config.toml
crop_scale_min = 1
horizontal_flip = true
vocab_size = 4585
encoder_depths = [2, 2, 6, 2]
encoder_kernel_size = 5
decoder_layers = 6
decoder_head_dim = 32
decoder_fused_qkv = false
decoder_positions = "rope"
init = "trunc_normal_002"
learning_rate = 0.0013
adamw_lr_other_params = 0.0018
max_steps = 7900
adamw_weight_decay_other_params = 0.01
Rows from block 7 of the image encoder of a small image captioner, named by matrix and row number. Rows with one number belong to one channel. Each number is 500 + 25 x the weight over its row's rms, rounded and kept within 0 to 999. All counts start at 0. Numbers have three digits each.
Before each channel's rows are labels from the 100 images, of 14976, where the channel reaches its highest value: "top examples" is what is common among them. Only what is clearly more common there than usual is listed. The data: photos with spoken descriptions (Open Images, Localized Narratives).
# convs0: expand pointwise conv (encoder.blocks.7.convs.0.weight, 768x128x1x1), inputs 0-127
# convs1: depthwise 5x5 conv (encoder.blocks.7.convs.1.weight, 768x1x5x5, trained with AdamW), a 5x5 kernel
# convs2: project pointwise conv (encoder.blocks.7.convs.2.weight, 128x768x1x1, transposed), outputs 0-127

top examples: text has "wearing"
convs0.578:516521514551500553503474545428528511518474498499541484484535510490546477462510461541487500520478471511486499486507506508493480444485461493482481514466500505523483520505466513497501488497521521484491541517493546504474486529496476489495449567474513477481508466463442508507491485490540536512487485498507454521528521489487479486497454498507490523500468482486476523503491534531491509530517
convs1.578:515511490496514500518511500506471464469443497522511525531505488444465461497
convs2.578:479521496489504503505516510522489492490480514498500439469461521510495503488489504526471494566486459478496469502488514509480471510479529500529526496530503510491535485516502505490461547511429494534530497538560493490456446500507480490501518528454521494521543491521539457504517531475540503477537518461480498489474495494520466531463492526498482450494522504468511523517514539483484519493528

top examples: text has "wall"; text has "holding"; text has "wearing"; text has "man"
convs0.750:521520490507534482496523524504523515507555477557498486421536525483530501470475540503492499495480537505503500496524491511515530535462472517546542455498519490479510504473492416525452475497497506489492495503498504512485531532499483495524545494551534485496470485475478488502485525480465538512494501488497553491519509513538472510507474498492478496481497480460523491517517543509506500521528
convs1.750:485467494507489491467512545510491478535542513482474519540486517485528549499
convs2.750:516490514478471500511524481447498519491472501473466466511489495501492485578543513521525496524498491472531523468469517566502516496497450468486469516507519476508515520547521526532552500505492491514519479534480496489502459491488452501484530478483515470518502511518495508482460499524455476567520495514487484485514494496468555511482495489511468495460467509479465494519500505491530447477499

top examples: text has "standing"; text has "man"; text has "two"; text has "wearing"
convs0.292:500443529483505514487490533505547489454495505462473527524461462527501516477502520520497513514493509509488467507528459526505481497537506490500497489490485484506481488519448506537523554532503496487533508470464510560501499527525491459509448477525512479525492489512497477483450476501504482490529552534508500435542550501514524511498514519518500454498489521512509486526494518475538491461520
convs1.292:511517523504495522540531524522541561550540512503517515495505497496491484494
convs2.292:533510539463462468513508485509477559491482464548495448519478524498497518522525516462486502502513473489482534488502459508504491486515480465481467513499488513505504478529532475490542486538514481498525484550481507540498477514515503494515478533462480536509465545522491501496478515467546528457525517527518487456465514514529448499473533477514494486480484485479485514477548458473509477489505

top examples: text has "standing"; text has "people"; text has "grass"
convs0.457:496501497529506520480469468520559502485535505511484519486528504470499480480529496489488475527470582511471500489483528486497516504463525460489505534533487483457455504527474525536476522474510492507465450537525486522478554519480501487511481492550470515511506469520498523456493497491536523492494485494513528519490496490519479467459475481513473518490463552455502486499460504491495535469484
convs1.457:521496474494508545527480471475524538534467468510521531465471480509519488495
convs2.457:516523487479498484547512431523515541453507512518531478506513486484475508494446537495525497499511508515468476451506503490485523506510479475501507475486499499456516512474469509466519538520458487490519500514506492453468486500547496503521497482509487457525487551508480513491515537519543524532474536502525448500501521505511498505487491472477422469483529472534524522479516451483526496514494

top examples: text has "wearing"
convs0.614:471523531460533543488481485457492521514526507506518502503498500476504517493525472480494488524468495470511490473522493501467516515504517498480490474489512456455488543501516558506530530501495491480494498482515512527525516565489508485492476546500486524509480543523528467494541514526522492493473488525522431511517429527514526524453502474508475480494518470514474466493500463512554475531527
convs1.614:475442465496485504476524523484511484487532505514491474516538508466449500493
convs2.614:457500506505505492507521501542508487486517575506517512503490528493486522477498518446515513498497504515529498505486534479514543502509518455502524516483488490471501493464498508516472478498562443484517504500485476510475489464478452495505473529503496508474478521540521482513503531501471496530498540493530483467501519548488467541517508512512533500567523542526549515540514538520547482473478

top examples: text has "trees"; text has "people"; text has "few"; text has "buildings"
convs0.219:497526454521474478509475497477505511528505467495482534457514531493530470494491497519570514488512454509498494450500515507503470498534481513523498485497470519506463444517532524562505551528509487475497495483512525536456509526489472451547508489517531466487511478489509513481516498540528493552485489493478512498504503532454529520495491468522501488534505501475515531499514517465538517495453
convs1.219:506489514516533493494490491499524510523516530526493511526555535530523545546
convs2.219:460495483561483483492491505507514536509532488520496505516513470455505474530504454511529458495485494483485502492441495526527508478527548498495507496471490502515511490495546482545470521474508455489501492536506538516488561482504539460485529509470480464508525501496470537455488481503490476488517468518526502498508510493490517519505529505579516504482456528553500529476513501485522514533486

top examples: text has "sitting"; text has "table"; text has "front"
convs0.498:489506480520516507555530544488472464487491479480569527536522484447484519493480484518519495498505538492507477467504517478529513490501517473495509501473529510448428503544524514475489535503538530485524461485520495458456539482530509458518464516482470493509479500469510476497497488514465504473540490517492506509513517477503489529475473468473496485470507518504461492520493500473449479477480
convs1.498:506521507522522511505519519549505514504515524484494490504478466454470447457
convs2.498:525533496500502479494494472487528530486508530469513507520527508480498530515494476452502481473477489514465533451528490497536513549504451514505493559520448506518539396477500514532503522476507505479514520505529527540522509526505506478502466486515551467466525483490491505508509501494485525476518489493512517472494498463468461473522486514521484530486523463495501490523526490499547475483517

top examples: text has "table"; text has "sitting"; text has "wall"; text has "front"
convs0.349:485487496485481488548514510474513495456517515511468494490475542484496457480507490525472478515459455480485526501504489508515471544479512542577529492509501506468498496501489480522530495460530503487518470487504519460510530525538495473544500533470444451486527473475450470438483497457486526516476493532491501487480482473481540501492492486502528508524498463490483503510465524511476513482503
convs1.349:514512535519519519507520540532531506519530498529529534529529504522523541521
convs2.349:521535469458510485482502511487492503488495512519504490544497485479530476543497480526475461547544483491520487533501530477518555503493521504475499550484537484452514540518479484463567523497513492544453460523454477487494493479467488509513495464512507479462498559484511495517512488540483505526514510529501490520478459469539514510503491518490520484460497481505482523550490495494474489473489

top examples: text has "sky"; text has "trees"
convs0.679:508474515498519544474468496522498515489518480477440512543491499448488548523484529525513450475494544499490455443535506494493539482514467511486476495469534518514520540471537495499468459519499470529501505521483523515485493506473493499523526478477498518510499464517441526461516480546477534491446481540507486508512505498526520500520508485476512514501489498475456485510519530476513479507535
convs1.679:528527546516520528519540515508497489519477487444470485482492456487493486494
convs2.679:534504500534507470506465506500472534499537497534549464476534524468459531513493503527509521486487455498497527521487472525465467531472507546542500491473466498522478507512490498510531500509488494491484523480519492494482477484497451558504447527501464479533461526464502495541487503473537528503490483530460506538487488472504512467522463451489495464534529482475491476497521458520497511486505

top examples: text has "wearing"; text has "woman"
convs0.253:508484508518488501480504471495515503458432512487532478472505482487531525562433532514510532499512513516527464538507521518502511486453491514448505505493493447486487534553530512523499473536504493484516509494511491494507551484500535477465513487516513467487545490505517477457503480501481530519547474479474486493495514472551470520530487504514514490517471508495571510517510502479491507521486
convs1.253:536521565530482532519545531492517515520517494494497475474480476500521501508
convs2.253:472515523495455506506484528431544500490500468508514517521512536503494536519483473494503515473482496503495528521506519534533555510516501474520506511481482491462473523485529520469504527452480489479495543550487500462508503468497518469471463542516520505541529477519514507493535491516496516471560520481519517493457508473491502496503500499519536499497464499486499508477508419483481479445473

top examples: text has "trees"; text has "sky"; text has "grass"
convs0.254:516507478511459490500480504492489499503501491495502514503530482520516517490522497493459481533517533557535516502488477470472471515576547523511502513508520507523493474489511489446492459483505565464467511526503495502492453466523539501504466476527489483516526478448484518507509492505544477473473492475501468468501534501509493489483483511488508518504517483507549516435509485441479498491445
convs1.254:484480458488491466485479475503499469508506523473469490526532493441495520537
convs2.254:496498515478443509497517488518510458536503498484466541494516508549525502465511523515501498538553522492450444488485485487485481451524492497493501488505495495521478505513447463516499507485460483526467512427488453525478461496500488458533502471537471481504469491474508495477465468521527478496486500498498521481483466495551478510486487514529517555472469516509489513507477494510521461505482

top examples: text has "sky"; text has "building"; text has "buildings"; text has "road"
convs0.610:494454473504492473515486489496476529508450518478516553497480503465480490496488483511503499495466510508468493500498515484493478454465510462518508488448498471514521480440522490500522548529488484490471476492482540471508455559504532454541552488503451520507509506468515491477529526501480544493480488484506526517528479582482471501508490512484513475533481511471488529502508512500488507515532
convs1.610:470488499505487485510501494492521550530506476541566542528493498519520501499
convs2.610:520495461522498525474485544535460495530519476465470477513489467537449502483495476506468529470491505435466432476496489503531488479529523537483491513510488484457527479492495456540537454502516505524507531488471512507525527523522494468484519488500487517495509478480526457504471521491513531516508517461478500501509523518564530504493517503468501505561532492489493533500481503497481516511522

top examples: text has "sky"; text has "buildings"; text has "building"; text has "windows"
convs0.263:466475509487515482491520536525497527522523506466452510533504537482485511464444519558461512503456493510515492515500499507520476503508491470469487524506484505519493466471545534500518521498494518517540535533512472537542480524515535513515480444474466528474503501499577504518503505502487488509542486506489483509498525524495516510508501474511479492534467507482491482489468490458499577489531
convs1.263:474469469488483483494498495502519532515527529510523521523505532551527543534
convs2.263:535527501487533509464510487488491507498488535508518507509521470498488478501514527477503517489533520483496517488514487541512503519522520488490529515528521529581532549461463459470497460554514480499510466491535478511512507554485486510494470494483520506514480481449504521513500541463515484492499495494545508461457551495549485535500525502465473511476507463520557523497514484503518497496462

top examples: text has "wearing"
convs0.521:491540460498560492503534519526469450494490458477498528489500504503499489481472487553495521464474516519579531482522533520500541481526553519510524473519523498520517474502488518510508534468508508494503519473502495467546496503536538525543526526504524523506527492522526469516498505506499538519498525518526521520491530472497527531523506500466479513492457502480445491517472490529518483489531
convs1.521:568539519511510557517516508528532506501515531526483521491519504497501494516
convs2.521:505473536480528510462477503562528512471493487525462510471519497497460524489502517515536488505492500505477480523525518481516479487478530505468535524538519470499498446520527465437512494474526474459489500479509518493537476497486438495457521485466502504474510494470509473479517496471572490494529521516483463490493508497518521504481497436499522474533532549509514479511526475489493499493523

top examples: text has "sitting"; text has "table"
convs0.64:482492494520504491484534479484501489492544528513516514490538472489467521542501518490480466512486501510497493528539443474493531503501525558546502532500474509457474449562500477509509529505488470470544469529475497511521545525462516496470470510465500484501510476518473501487552518435471505473485500471474474551489464513470492498489496539492501501481521508481499504490480527515537477506509
convs1.64:551530517528544524488500505501505489482497509489471469478488444471473476496
convs2.64:472494495519495488456458474491481525465499472480477516520457501495501513484530473494512460513481515536513523488529540457500445467523482507539472486527463486490509470491506502530557456519477478456495510476495511490495509449503537511499531510491526520520497482508478509483518515470503501475509454553469485488488471475493486451470448491500468466553514501529508545473479511489468482492503

top examples: text has "sky"; text has "trees"; text has "clouds"; text has "plants"
convs0.76:519528506457498500481440483492545521535470504482470500519517496499519490545461562490477483498528519499534476481507508481489485498530504500495498484485540518493493505447513480470468493538511505553555500494497450507477506437544511498487503525493522508486495504493475519502498472475525495472518508540478480464455503534510517539527488529484476533502458490471474488465512526536509457502474
convs1.76:524501488484503541512512494523545509502506527549526522515527552525521507530
convs2.76:529517478472492506507500490493544506514509465506468506486485556490472475503491501535506495489530547475426494500475474486450461475495517518519503533513467519497509533494491481527476511514522518466494506460533508501516513543517469483497520451469481494507498508492468568446539503514512510470508504488494489491473557480546503440478503541468516514520478486492498517533530508511519467508514

top examples: text has "wall"
convs0.620:478509532488490499499475519493546495513493487501492482487459495465501507506477446496502485494530573508472487505502520478526554477466470498535523480483484489454558489453481485485496512503456517493492514490477516540521446516526552507476525507480483510472472491465509499506496496522470526510497512547473534520503482521520535483459470546496517508487549550507482507501490542478514499470476
convs1.620:499520521510488538535512490469541537509466475549501476465504521479486482513
convs2.620:482524496453497481493504496506469518527462487461562500473468486530524478506508546540557470537499447466528519502529490518512479493519465460486473518507498541463448481511529511476491505463505463497522491476545490486459478516486512461477522501513509495509497503537512498505489529466494493505512497468511523522539508506484494540508507506487511483514503436540543523506474480485478511475542

top examples: text has "table"; text has "wall"; text has "people"; text has "sitting"
convs0.72:528480429470511484484525500459511487472515484520505494512450517491480520438499492490511494511530511522515547478505531487482511550510494521450522442495509480499492497515478481494488494502524497480499487481471525482509505483491454489537491479534513512509462459502498507485500498502494493545469478500492506518551496500526493488539525479516509478506581559462484515501480467537473494461541
convs1.72:509515530497496540529522528515551530528525543520518535520523505472506502502
convs2.72:514518487482519507510523512482502480499508531519518490523485483494504515473482493530495528497465517515515539555513514481496525496541542486545475506557506507491504547544512477464555507498526498495472483478506538518464481475476535513491507522435521518558481465451518436500503495469488551495481529484479489512515493464508538518503538517463481485498515509524497530521472490529479492532482

top examples: text has "standing"; text has "people"; text has "man"
convs0.350:478485518500520485509479526537483524519520476532508520529494499476472495483550514488518510511506460545552474448498532503489507499489489484523491490489482517465551505485526520481491514496512510521492491486472534518518494525508493545531493499503491512505511552573527514465493553500542491504487503549557462515491510482487477501497483497533412515521521482507505490465481508540490531477477
convs1.350:505497518488500509528533472464522540555492464495535535508466486506483482498
convs2.350:495481515498556482492494520503516497479459505500499485450490478490530493493568469551507497474501469504487561513455467532492517519515462487480463496509504482502520520550437509560484515522479502503527476526487513483508538499490497470471479509488504502475488478526510560505464482466488514522488544542503495486473528518515511482510499518559478518494476499510496473479545485525504472513523

top examples: text has "wall"; text has "sitting"; text has "wearing"
convs0.735:489510520504470455530530526480500477465520511522510503457531468519495511518532436511523511481489506547540493475497472491539429529503493495533478530515525501530513499518503529522539493524485457500486458500496472524528490501518453554490508540466522511510547491507514472538464479471501539530502483528497508470533466491495487510517472509467466476491475485507514532484496518474480510492473
convs1.735:534526534501507477514514519523475498506488511474504472478485454469465445482
convs2.735:533532467565498523497507527521490518500542450494522521492487515484499492486537475512481530499503454536483428480495543488522531509463505526493503499522452518514474473503447527484491485494529483466511472498495525492492503525554523514510445464526459531528492489495485539485532482529489506481504471503527512509477534492460525534531512490527493485495499473510503513499459541509526525512512

top examples: text has "standing"; text has "wall"; text has "holding"; text has "wearing"
convs0.647:573529499478463495529494470520459472494524491526562454489524484498502497450515513500482506482497500521509532478498496524518501550527482453508508496525489492524487482508442541485504517501538480552477478498511463470530504510493502519457514498533529503519495515489498497511468524500488481527480473499529499516469497484473512474454468528510535476428485466473487510493526464492528477504510
convs1.647:484504483474491529517510524517530521518525540533526505530522531531529536533
convs2.647:467519511504516493459542536497500496513544515509528566476481539517489511488493506500499486481522496510486502468517454465528526478526488534485515490439546467494464506506487483465470502513462532529541543514498535483464531497523509529476530494567494495485523460496509500486515472522453509529469475493463475518506466532517502483493494528500510472523504474494467501506488535489495535516460

top examples: text has "wall"; text has "table"; text has "sitting"; text has "chairs"
convs0.134:536481491468528522520438509506495482502478456464524510472483501472512488526529527475535457495532512496512508518447491509495526513508471514478516474500515537520492519536517512514517518491491478551483496512475551550472540522524496512551473457516499526504488450501508528510520526512481538471472514501488518467504504521486496518524522513449538504498541455466481515470537519482483536516501
convs1.134:463459467460475501513502500507543524526529539529505515522516524508524518492
convs2.134:527508548524511481496533502480487491490461511478479501494507466501429528494498509481490522526526484498468520493560512487448477480486498538526516556507521514513528551446537497509488525495498490523493474453504509512458478498483486461493513490469495521485517499491509468453510519494504469513485519520413502520519488497490490544484509519508466480541476497533491474510475491517450516488516

top examples: text has "holding"; text has "man"
convs0.757:562522492512560490494490512534507492456504507507496523447464519443502506467519540523544485513497488447540531470485475492520531486483491491501522502486501465520522505481463462513434516466476503483522509487481483542500493521506497474501493523503491513436474507501489520475484524507496499512483478520499462512471444518479508481493539490476464481525509474506478489517471531503545473526484
convs1.757:497494456486536478510469494523497530499473546514515460503532504522460500533
convs2.757:491492511520490425467515528514516502496486486536488542489555568500497506508496507496490466479443488545512516518511496518487518526517511509517489520492457461526466464474464523509497504441511492471521488493556526556521494509495471510493503529537506515549496476514476500538503494534472504515493506476505470493536528470485534504502483536500512510522498524502508537513464500479463539473491

top examples: text has "people"; text has "standing"; text has "sitting"; text has "wall"
convs0.333:493495518494476538522522498483488501490487545529481495519498494484510531485515509469503520478519525472480459484502540528450489458533501483501505473501561522528503518523537486536497489518483517463535472518489477529488493501477512507527528562487477508505476508504491502531494517500523442469479505543478486538527509498493506531469430553534498517511501511532461498440485539498503539487487
convs1.333:519519515501502556550541540520519499509512517475493478479476458490484489487
convs2.333:497470533501500502513504489535493505464511510533527478479485453486558538535479471513540479481529497526472481494535459500535476544487514501521506505504540509503526493463485516516481551500481529502536508472485494472530528485431492503484521462507501512494480526531511477505451470513485498539490469497517510491496480451522521477524448547524540529503525530485506458501508514533526495488487

top examples: text has "sitting"; text has "lights"; text has "chairs"
convs0.370:460474545511509493455511505483521444508482529498475549532513447484507542513488476522558508491488545506501465526509507517491489500496514469520490503517542486499473524490490518535512515514531514514521447474471495472456493474515479471510506507542511519490462480496412491485471458502525500510473484510467505509487469521488522504500527518500475482517536521522466527468496507450482505481504
convs1.370:514504539545504535505522522494491483489503499464484478431471466485504497496
convs2.370:523493497505503504468500490494492497481480472500517471467448453516475527509498475506511498529507492526476531487576502483496508535464482512514475495537497528549530491492494544506542485514506477500495532471533520496487503470478515458494532461522500528452499492478479543486523515501492475526484507492527468485457542492510442576513511504471521526505497465509494497532491546469495460483512

top examples: text has "table"
convs0.730:480502490516493474485545460483455504517469476491472494495512485539524508531524465487511497482519499512480459475521505495484446476478473514518525502514510489516443487540529500492474514504534471513476515558504516517482452494468489500459509509489485525480538509471511461476477514546468481514458494534455470527456449498478498486547518494499507505524520526504472479490518513444493519501541
convs1.730:470480467468485436469511472472474480481483450486484505485492500489499502492
convs2.730:562487522499495460445474421511492480447477491544451496501483477452525472522561496503491483517495502530506493530489511505491501527498519517463481473535511537500498507502505451506462481478523477500517515493507491528545524493484461514508537475500464458486507523462537520487510482484523526527521498540501501498511471477494507484505510500500464499524523510487528513529507505469449509481532

top examples: text has "trees"; text has "sky"; text has "people"; text has "grass"
convs0.314:489490509512517495520524490524523510479499505489500506463467493497527507510522458478536443515497495490489506500499497441468528491464501469460528522470506513495507476486469468473508522507460507486492521504552459472509492476516512537488455452482507514508467497476567520510495524509497477493502440499501437520525465529471485509507494510506486506475467453527557474506482447471477525482506
convs1.314:485500523525522528529532537533531536520514526488482462487468488480477487472
convs2.314:477504495543520472537500481465525513471517535550463529498470526522454477509504523485532485490538509505531513491504515523514555509487450493494506513482508500497489496485499528491498470486462523498474519533492480470445516482491565558492449500517451497488448529485501466481496545515505503509500488477486478485521509501510511456483509477481488486494451513457535475514502501482459535484518

top examples: text has "table"; text has "food"
convs0.306:489445485537516476499472555494492448485503537479517421513488517503523497501523537471454482500458509519490511482499500530501494517505506500513485475481477490519497492492502462477497494471539473512483462458442505517488547463495507526507539508514507455513538472488544484528494482521537493489496493472513505508490483538512527531522476528445486535511499514510456482515517462511475490466490
convs1.306:490493498514517550519497496496567529516498497563533504504500516511519519519
convs2.306:512526477528479486532456487474524481489516491494493482528469496500493516488481522485520446514498486485494488489506485469506509501505475514460504497557525549523513477479521489480475497428516511513520473502507497522505517531497548517508470500504534472570492474505505487478516498474510467490484578481539501541485489483541476544478519515461472511483531472495488498451498518507456466469525

top examples: text has "standing"; text has "wall"; text has "wearing"; text has "two"
convs0.24:503488557488508470510497466482510473463472498522535510487479483505505512464474486457540492502495524522477468503512508518487460485494472492522531504485512497472491511515498532514475522484451506517492504492445509475471543528463486434536520492479508517463532508459532441494496506492476482497512544480492481539430474520458473493479481487488513511499478502517492532500463517547524512462515
convs1.24:531562559524519522515507516553500484475501533504496491493511508509509505487
convs2.24:501472503537489468512501504532520451450526511501483554513469511525535489505545497512482461483520491527434518503533475484518503508502489490501475519493495535515472529482515496442472537510487501498507518511512498488518544499473478512495492465496482508477496534536462491471475477480531495533547501542504506500490494433481519503492499500531514473451507462470466514477517502543471450481521

top examples: text has "sitting"
convs0.6:523506487483507519488471494496518483512476552450505490480508483479469492453500503493510495509554520538508466524507521497491511552551501471465508551501531516505478487509517516511450494489507454508531506471539512473492512505482474512452441476498527511515521488487492522456507480549523534571465496509532523470493478515513520504497524549498506473497469488501494538510490495533496512489452
convs1.6:484502500502520480487468496470479475465481447474487506508504477465444466494
convs2.6:508528505497523443503503511470501476483493440488474484497532490512498486528510487517484553474478446517495504501480556451498509480468502514510486492547508509492489516489495530530480513450525525520522450502495490510509490473506490510507483530481496544506498560478495513462540465497514517500536482521542508530475496488443466465469506497490456526518537529472509504468519520534489488452503

top examples: text has "man"; text has "wearing"
convs0.259:473481527487512531488499481534521494491505474480506539511445481530478450481489459478510518467506508509490534511488547475505513543508498529500525490539469494491496472494477496484480495494456523538520497520516533509516533475510510489496452552470505521529497459474454533541493475444507489528524481452543467503488482488473494544503498520465519499513509556527518502535524502493492539480483
convs1.259:441457521555518475471494504491540497492492503500484495499540507473496503521
convs2.259:489464463444476482484521474497464494521488463461523504518538513532517551445498461497448484471458493510501474498512516504487459487511487544501517507468487485493507517532528498469477492499461457550500516521491508525474454520487535481509500486468519504479506492480509458523528502506505509463510502497480459513510487507511489491506492547543487502472459510510530459502545508476506450484545

top examples: text has "standing"; text has "people"
convs0.282:516463486489519511572492523494535494526485533494507494489480467487512510496523491493509502504542558562469482483487457512505463478551481470502474486522488488528514498531527471499467497505514494543456518516485541479511545505462512510511537475460486509506485526514503464454523486531541499522468509545491495472478507471487475500516495492482480476486512496483510541462501521516556521464510
convs1.282:491487478483458522508505513507553530510512491549527534530520526525532512496
convs2.282:512501535450506518550492518499460478472503480493524494517506523481526516516468539489478450457491519466510500485494482522465556553502490526518515487493484485510512536533515494461467493472501541487520501499500504519467509521488520517505540482471469449513508459523488506497534498505508462455492438525546506514544537510482463524505476452498517470532496481501535513491514499510529510532481

top examples: text has "table"
convs0.191:517477445485481479508499513476489528479500539476542518498502471515539514486553505483463499531565494483480508467527509485487493502520530467475483502477514497467498475512443480530482489471505493435492518514502470495518483520460464515515462418499487501499523482492494491485487529533505505456460467518503454538502435485464507516510530473508474473514513512504501524497488482507504502497499
convs1.191:477505501468491488459457469500522494530516491502527509466485497459478443497
convs2.191:469549479492542492485447539479521528501498534499519506519498481519489501529517494562457523520472525528521540515514484524483480455553486496440473526513442486533474532536452532511523464546501468517475517468499505460513501467497460507526486492490519503499502463525460497483498479508504513495516535519483492499499514487471491536496532515486514497514437500491504502496510496496467484489485

top examples: text has "people"; text has "standing"; text has "few"
convs0.726:470470522517507513517499471454487465535501538492485477539514493503524452495491520517511473533502526466493488482485496498535511505499532465495511522505475496447528481457498543526462540503465505491474472496544502492541502499479498533506468532481486515502484461490491472494497484526482506528507492517471481473507534532495496504444523515554498463460474469530547460432527500509515490481510
convs1.726:504500510521537515508490559579502506496531531492510511506527488493490485495
convs2.726:479489479511517502549487532464516474432539507502490525523486488511476499519483515505424473539565504503502485477491455454471531500498491501502520468472471494507504471493451495427522498509490497484527505495499520514519522525529503487476503460535486484473513509467489490481471493514533542497506494490466499499504476466460474525519490482475502499515487484475499531496522482454485434513510

top examples: text has "sitting"; text has "holding"; text has "man"
convs0.545:471525485502491493519487503528510423532522483528483452522508513499485475512497487500499512526479511473510492510494456478547533440461499516497540525481508535462534492475474502505481496475484500488490528490486522508506482539536475481507481520528483494479462517469511532509516524524488498506520517524454536547537476520479520453478500506517518493445512507529490481444509532558478469489504
convs1.545:488540530488474555563515495493536523493491484518506477504507515475491527503
convs2.545:488440537478537456492502514540533538516513500518532514481498485508513528516513468504493484505486481494499523504525527499523466498513511459490535435487443505490491477507445537506502495499522505510487499531478520475549494480474504482530531473522525503544516523533494457483482547495515541538521487483523484514478522486520440497514520549515509483524495543539494462498466505489520496519513

top examples: text has "sitting"; text has "people"; text has "table"; text has "chairs"
convs0.117:509492513481521532525482467504515478511538500545535513517473524479497506515456473519495515521532485504503476521487514549494489477511529491515471477466546513482481500529564540493514484526509521468503528498472459505505514509518522492508520485458514488530478516512438502522511508457510505455505511473501490516511514526474465506453436510541481534493503513512491482472492551569502520471469
convs1.117:473495482464492484491472462478536477469489506527524506525523533529499512551
convs2.117:469532471477521471485497500508481523503536478456537478502482511470488539466490499466508502512516523512532511485498521506494452461464502509505487549482474487489472487535514467484525513471473461536501457486524499511493552494524520545486537521483527472503480468485488484536511527492509493514461465534431482483493487517476521436494496522478483543526507506481479470506467510453510482495474

top examples: text has "table"
convs0.275:502477491477500533508523508510506509454472570509478527487494503527569454485505460474477496564572486501493499498462482498493510531516486471547518497461507468502476487492497516480522448485516449463503498489510527499481476450499510475518510522506492495462508477492513532484472510484528493522507479458539515495528465469524506502473504515495489503519504532503499519465513518517489508564492
convs1.275:500484503505507503487491500490530516503481503557519505511519558541536527548
convs2.275:525509509520518500510505497513477470487560509525497483539498505453519478536551489481497456433548514524451474520524489470517486494462468534481506502511539451469537482486487462521499499460503482511522526519482531506491510528483511470525522503494494481527484499519528522474478538527522508496509497548485540515497486501486482520526518485515518490463478452478498510514481571477498529487517

top examples: text has "people"; text has "sitting"; text has "lights"; text has "group"
convs0.562:542501533459560511528509512493493500496510483545436514560520516524501477537501541489509528501514465503511500531491486511514499530552525523514489528514483503476477507539520527534519482517511490508504492473500484489521506469524461524510471492530529520486492487496527465529474450478493458464528483479478497521511502455451480489495504520497512534545481513516518498456493501548489503453466
convs1.562:468490502512512476502527521515483526547525517542537546533493534511489482489
convs2.562:489509495527495472500511462490496473501500506493492452475475498460480561510523442478508531479531466487489523487506520504522507488490499510469492544523552533546541488526491528509482487505506535483454492495480531489485470528514518485469548476482481467480543521510498484536498518518507525492526497507492515525516530460493525514516545480457494493519510513440486505522486534472517514575482

top examples: text has "people"; text has "standing"; text has "them"
convs0.678:485520472484476490501512465493471530473474511513517487541473555472449500509463502474428460516490496457469533517468487505481518496513527506469501473510511469487466532496488496544471457507515481478484469494528515475482489493539504447479532483471473493438501571501548509504493519505505490477483496528521527493484506504529496465502479495511548496481487456511497537497500521512509482511500
convs1.678:515549545493445525533506466473512488481481480474482487509493476474488500513
convs2.678:529483520492465509511513515529521465468473516530589458517524507476510476520491503508513505498467495501478489463489492482549528476492510478517486454486513459506493471512473472489501527515516542519510469479474541530510519480538494579523500459484503537493524484466485489485505509501520495490495515566496514465475536508491479506506521475496498516545446499488448484511508493500471500486522

top examples: text has "holding"; text has "man"; text has "wearing"
convs0.257:513489524494492459478489481511523525472497496467536507531477478483498506470473446494549505487486478485502497474473536472508518525518485523512503495509494515496433506526481498507502538487504486506492518475453464511541489432478441485513517491482486482512450493483511499492480513529499534492574538527531470515512518485506540501526510518507486481502501478525490527484502490547542562465498
convs1.257:518551565526516516544535518508511531512492496520521518498489525516492488491
convs2.257:464477437508480466482475493494473490510472547547476487514466540508526483491486503492480514470469474479454512466535473471515508490498557494479454483502489531497512466471488524522523524551491522539491523459500539533489502502489483511476487531501535501473468481527555524491534513501512485552470504526502506484495493506497516473502532511524504488464510446499515501491517509557500533508512

top examples: text has "sitting"; text has "table"
convs0.663:463478501502552459507486499514490509470503480495512497512474455481457470502523472498496467503484524534501486523470505519481529477496488486496549500518479472506494495498563525510530502543491464518515499532516464523485519461441522487467461513484471510442504501520481491494510485473517521472536504506508500487496531460464537497466437524563458478475473491524493489458490509500480476503503
convs1.663:505547537557538497500504499527486466488475522470475492498487502489478469476
convs2.663:527493521562528557541517508521493561469480498507533492490470490497504515499494523484457519529474490494506530477458520471464516488482445516516492485490474512508479506517497513527489534487500531494471481475502524541528503534518490510479578542471473479509475487496529549498523480480513466521479530454469523499497475526462496462505505521515479496514531499528512540491475507501509527499530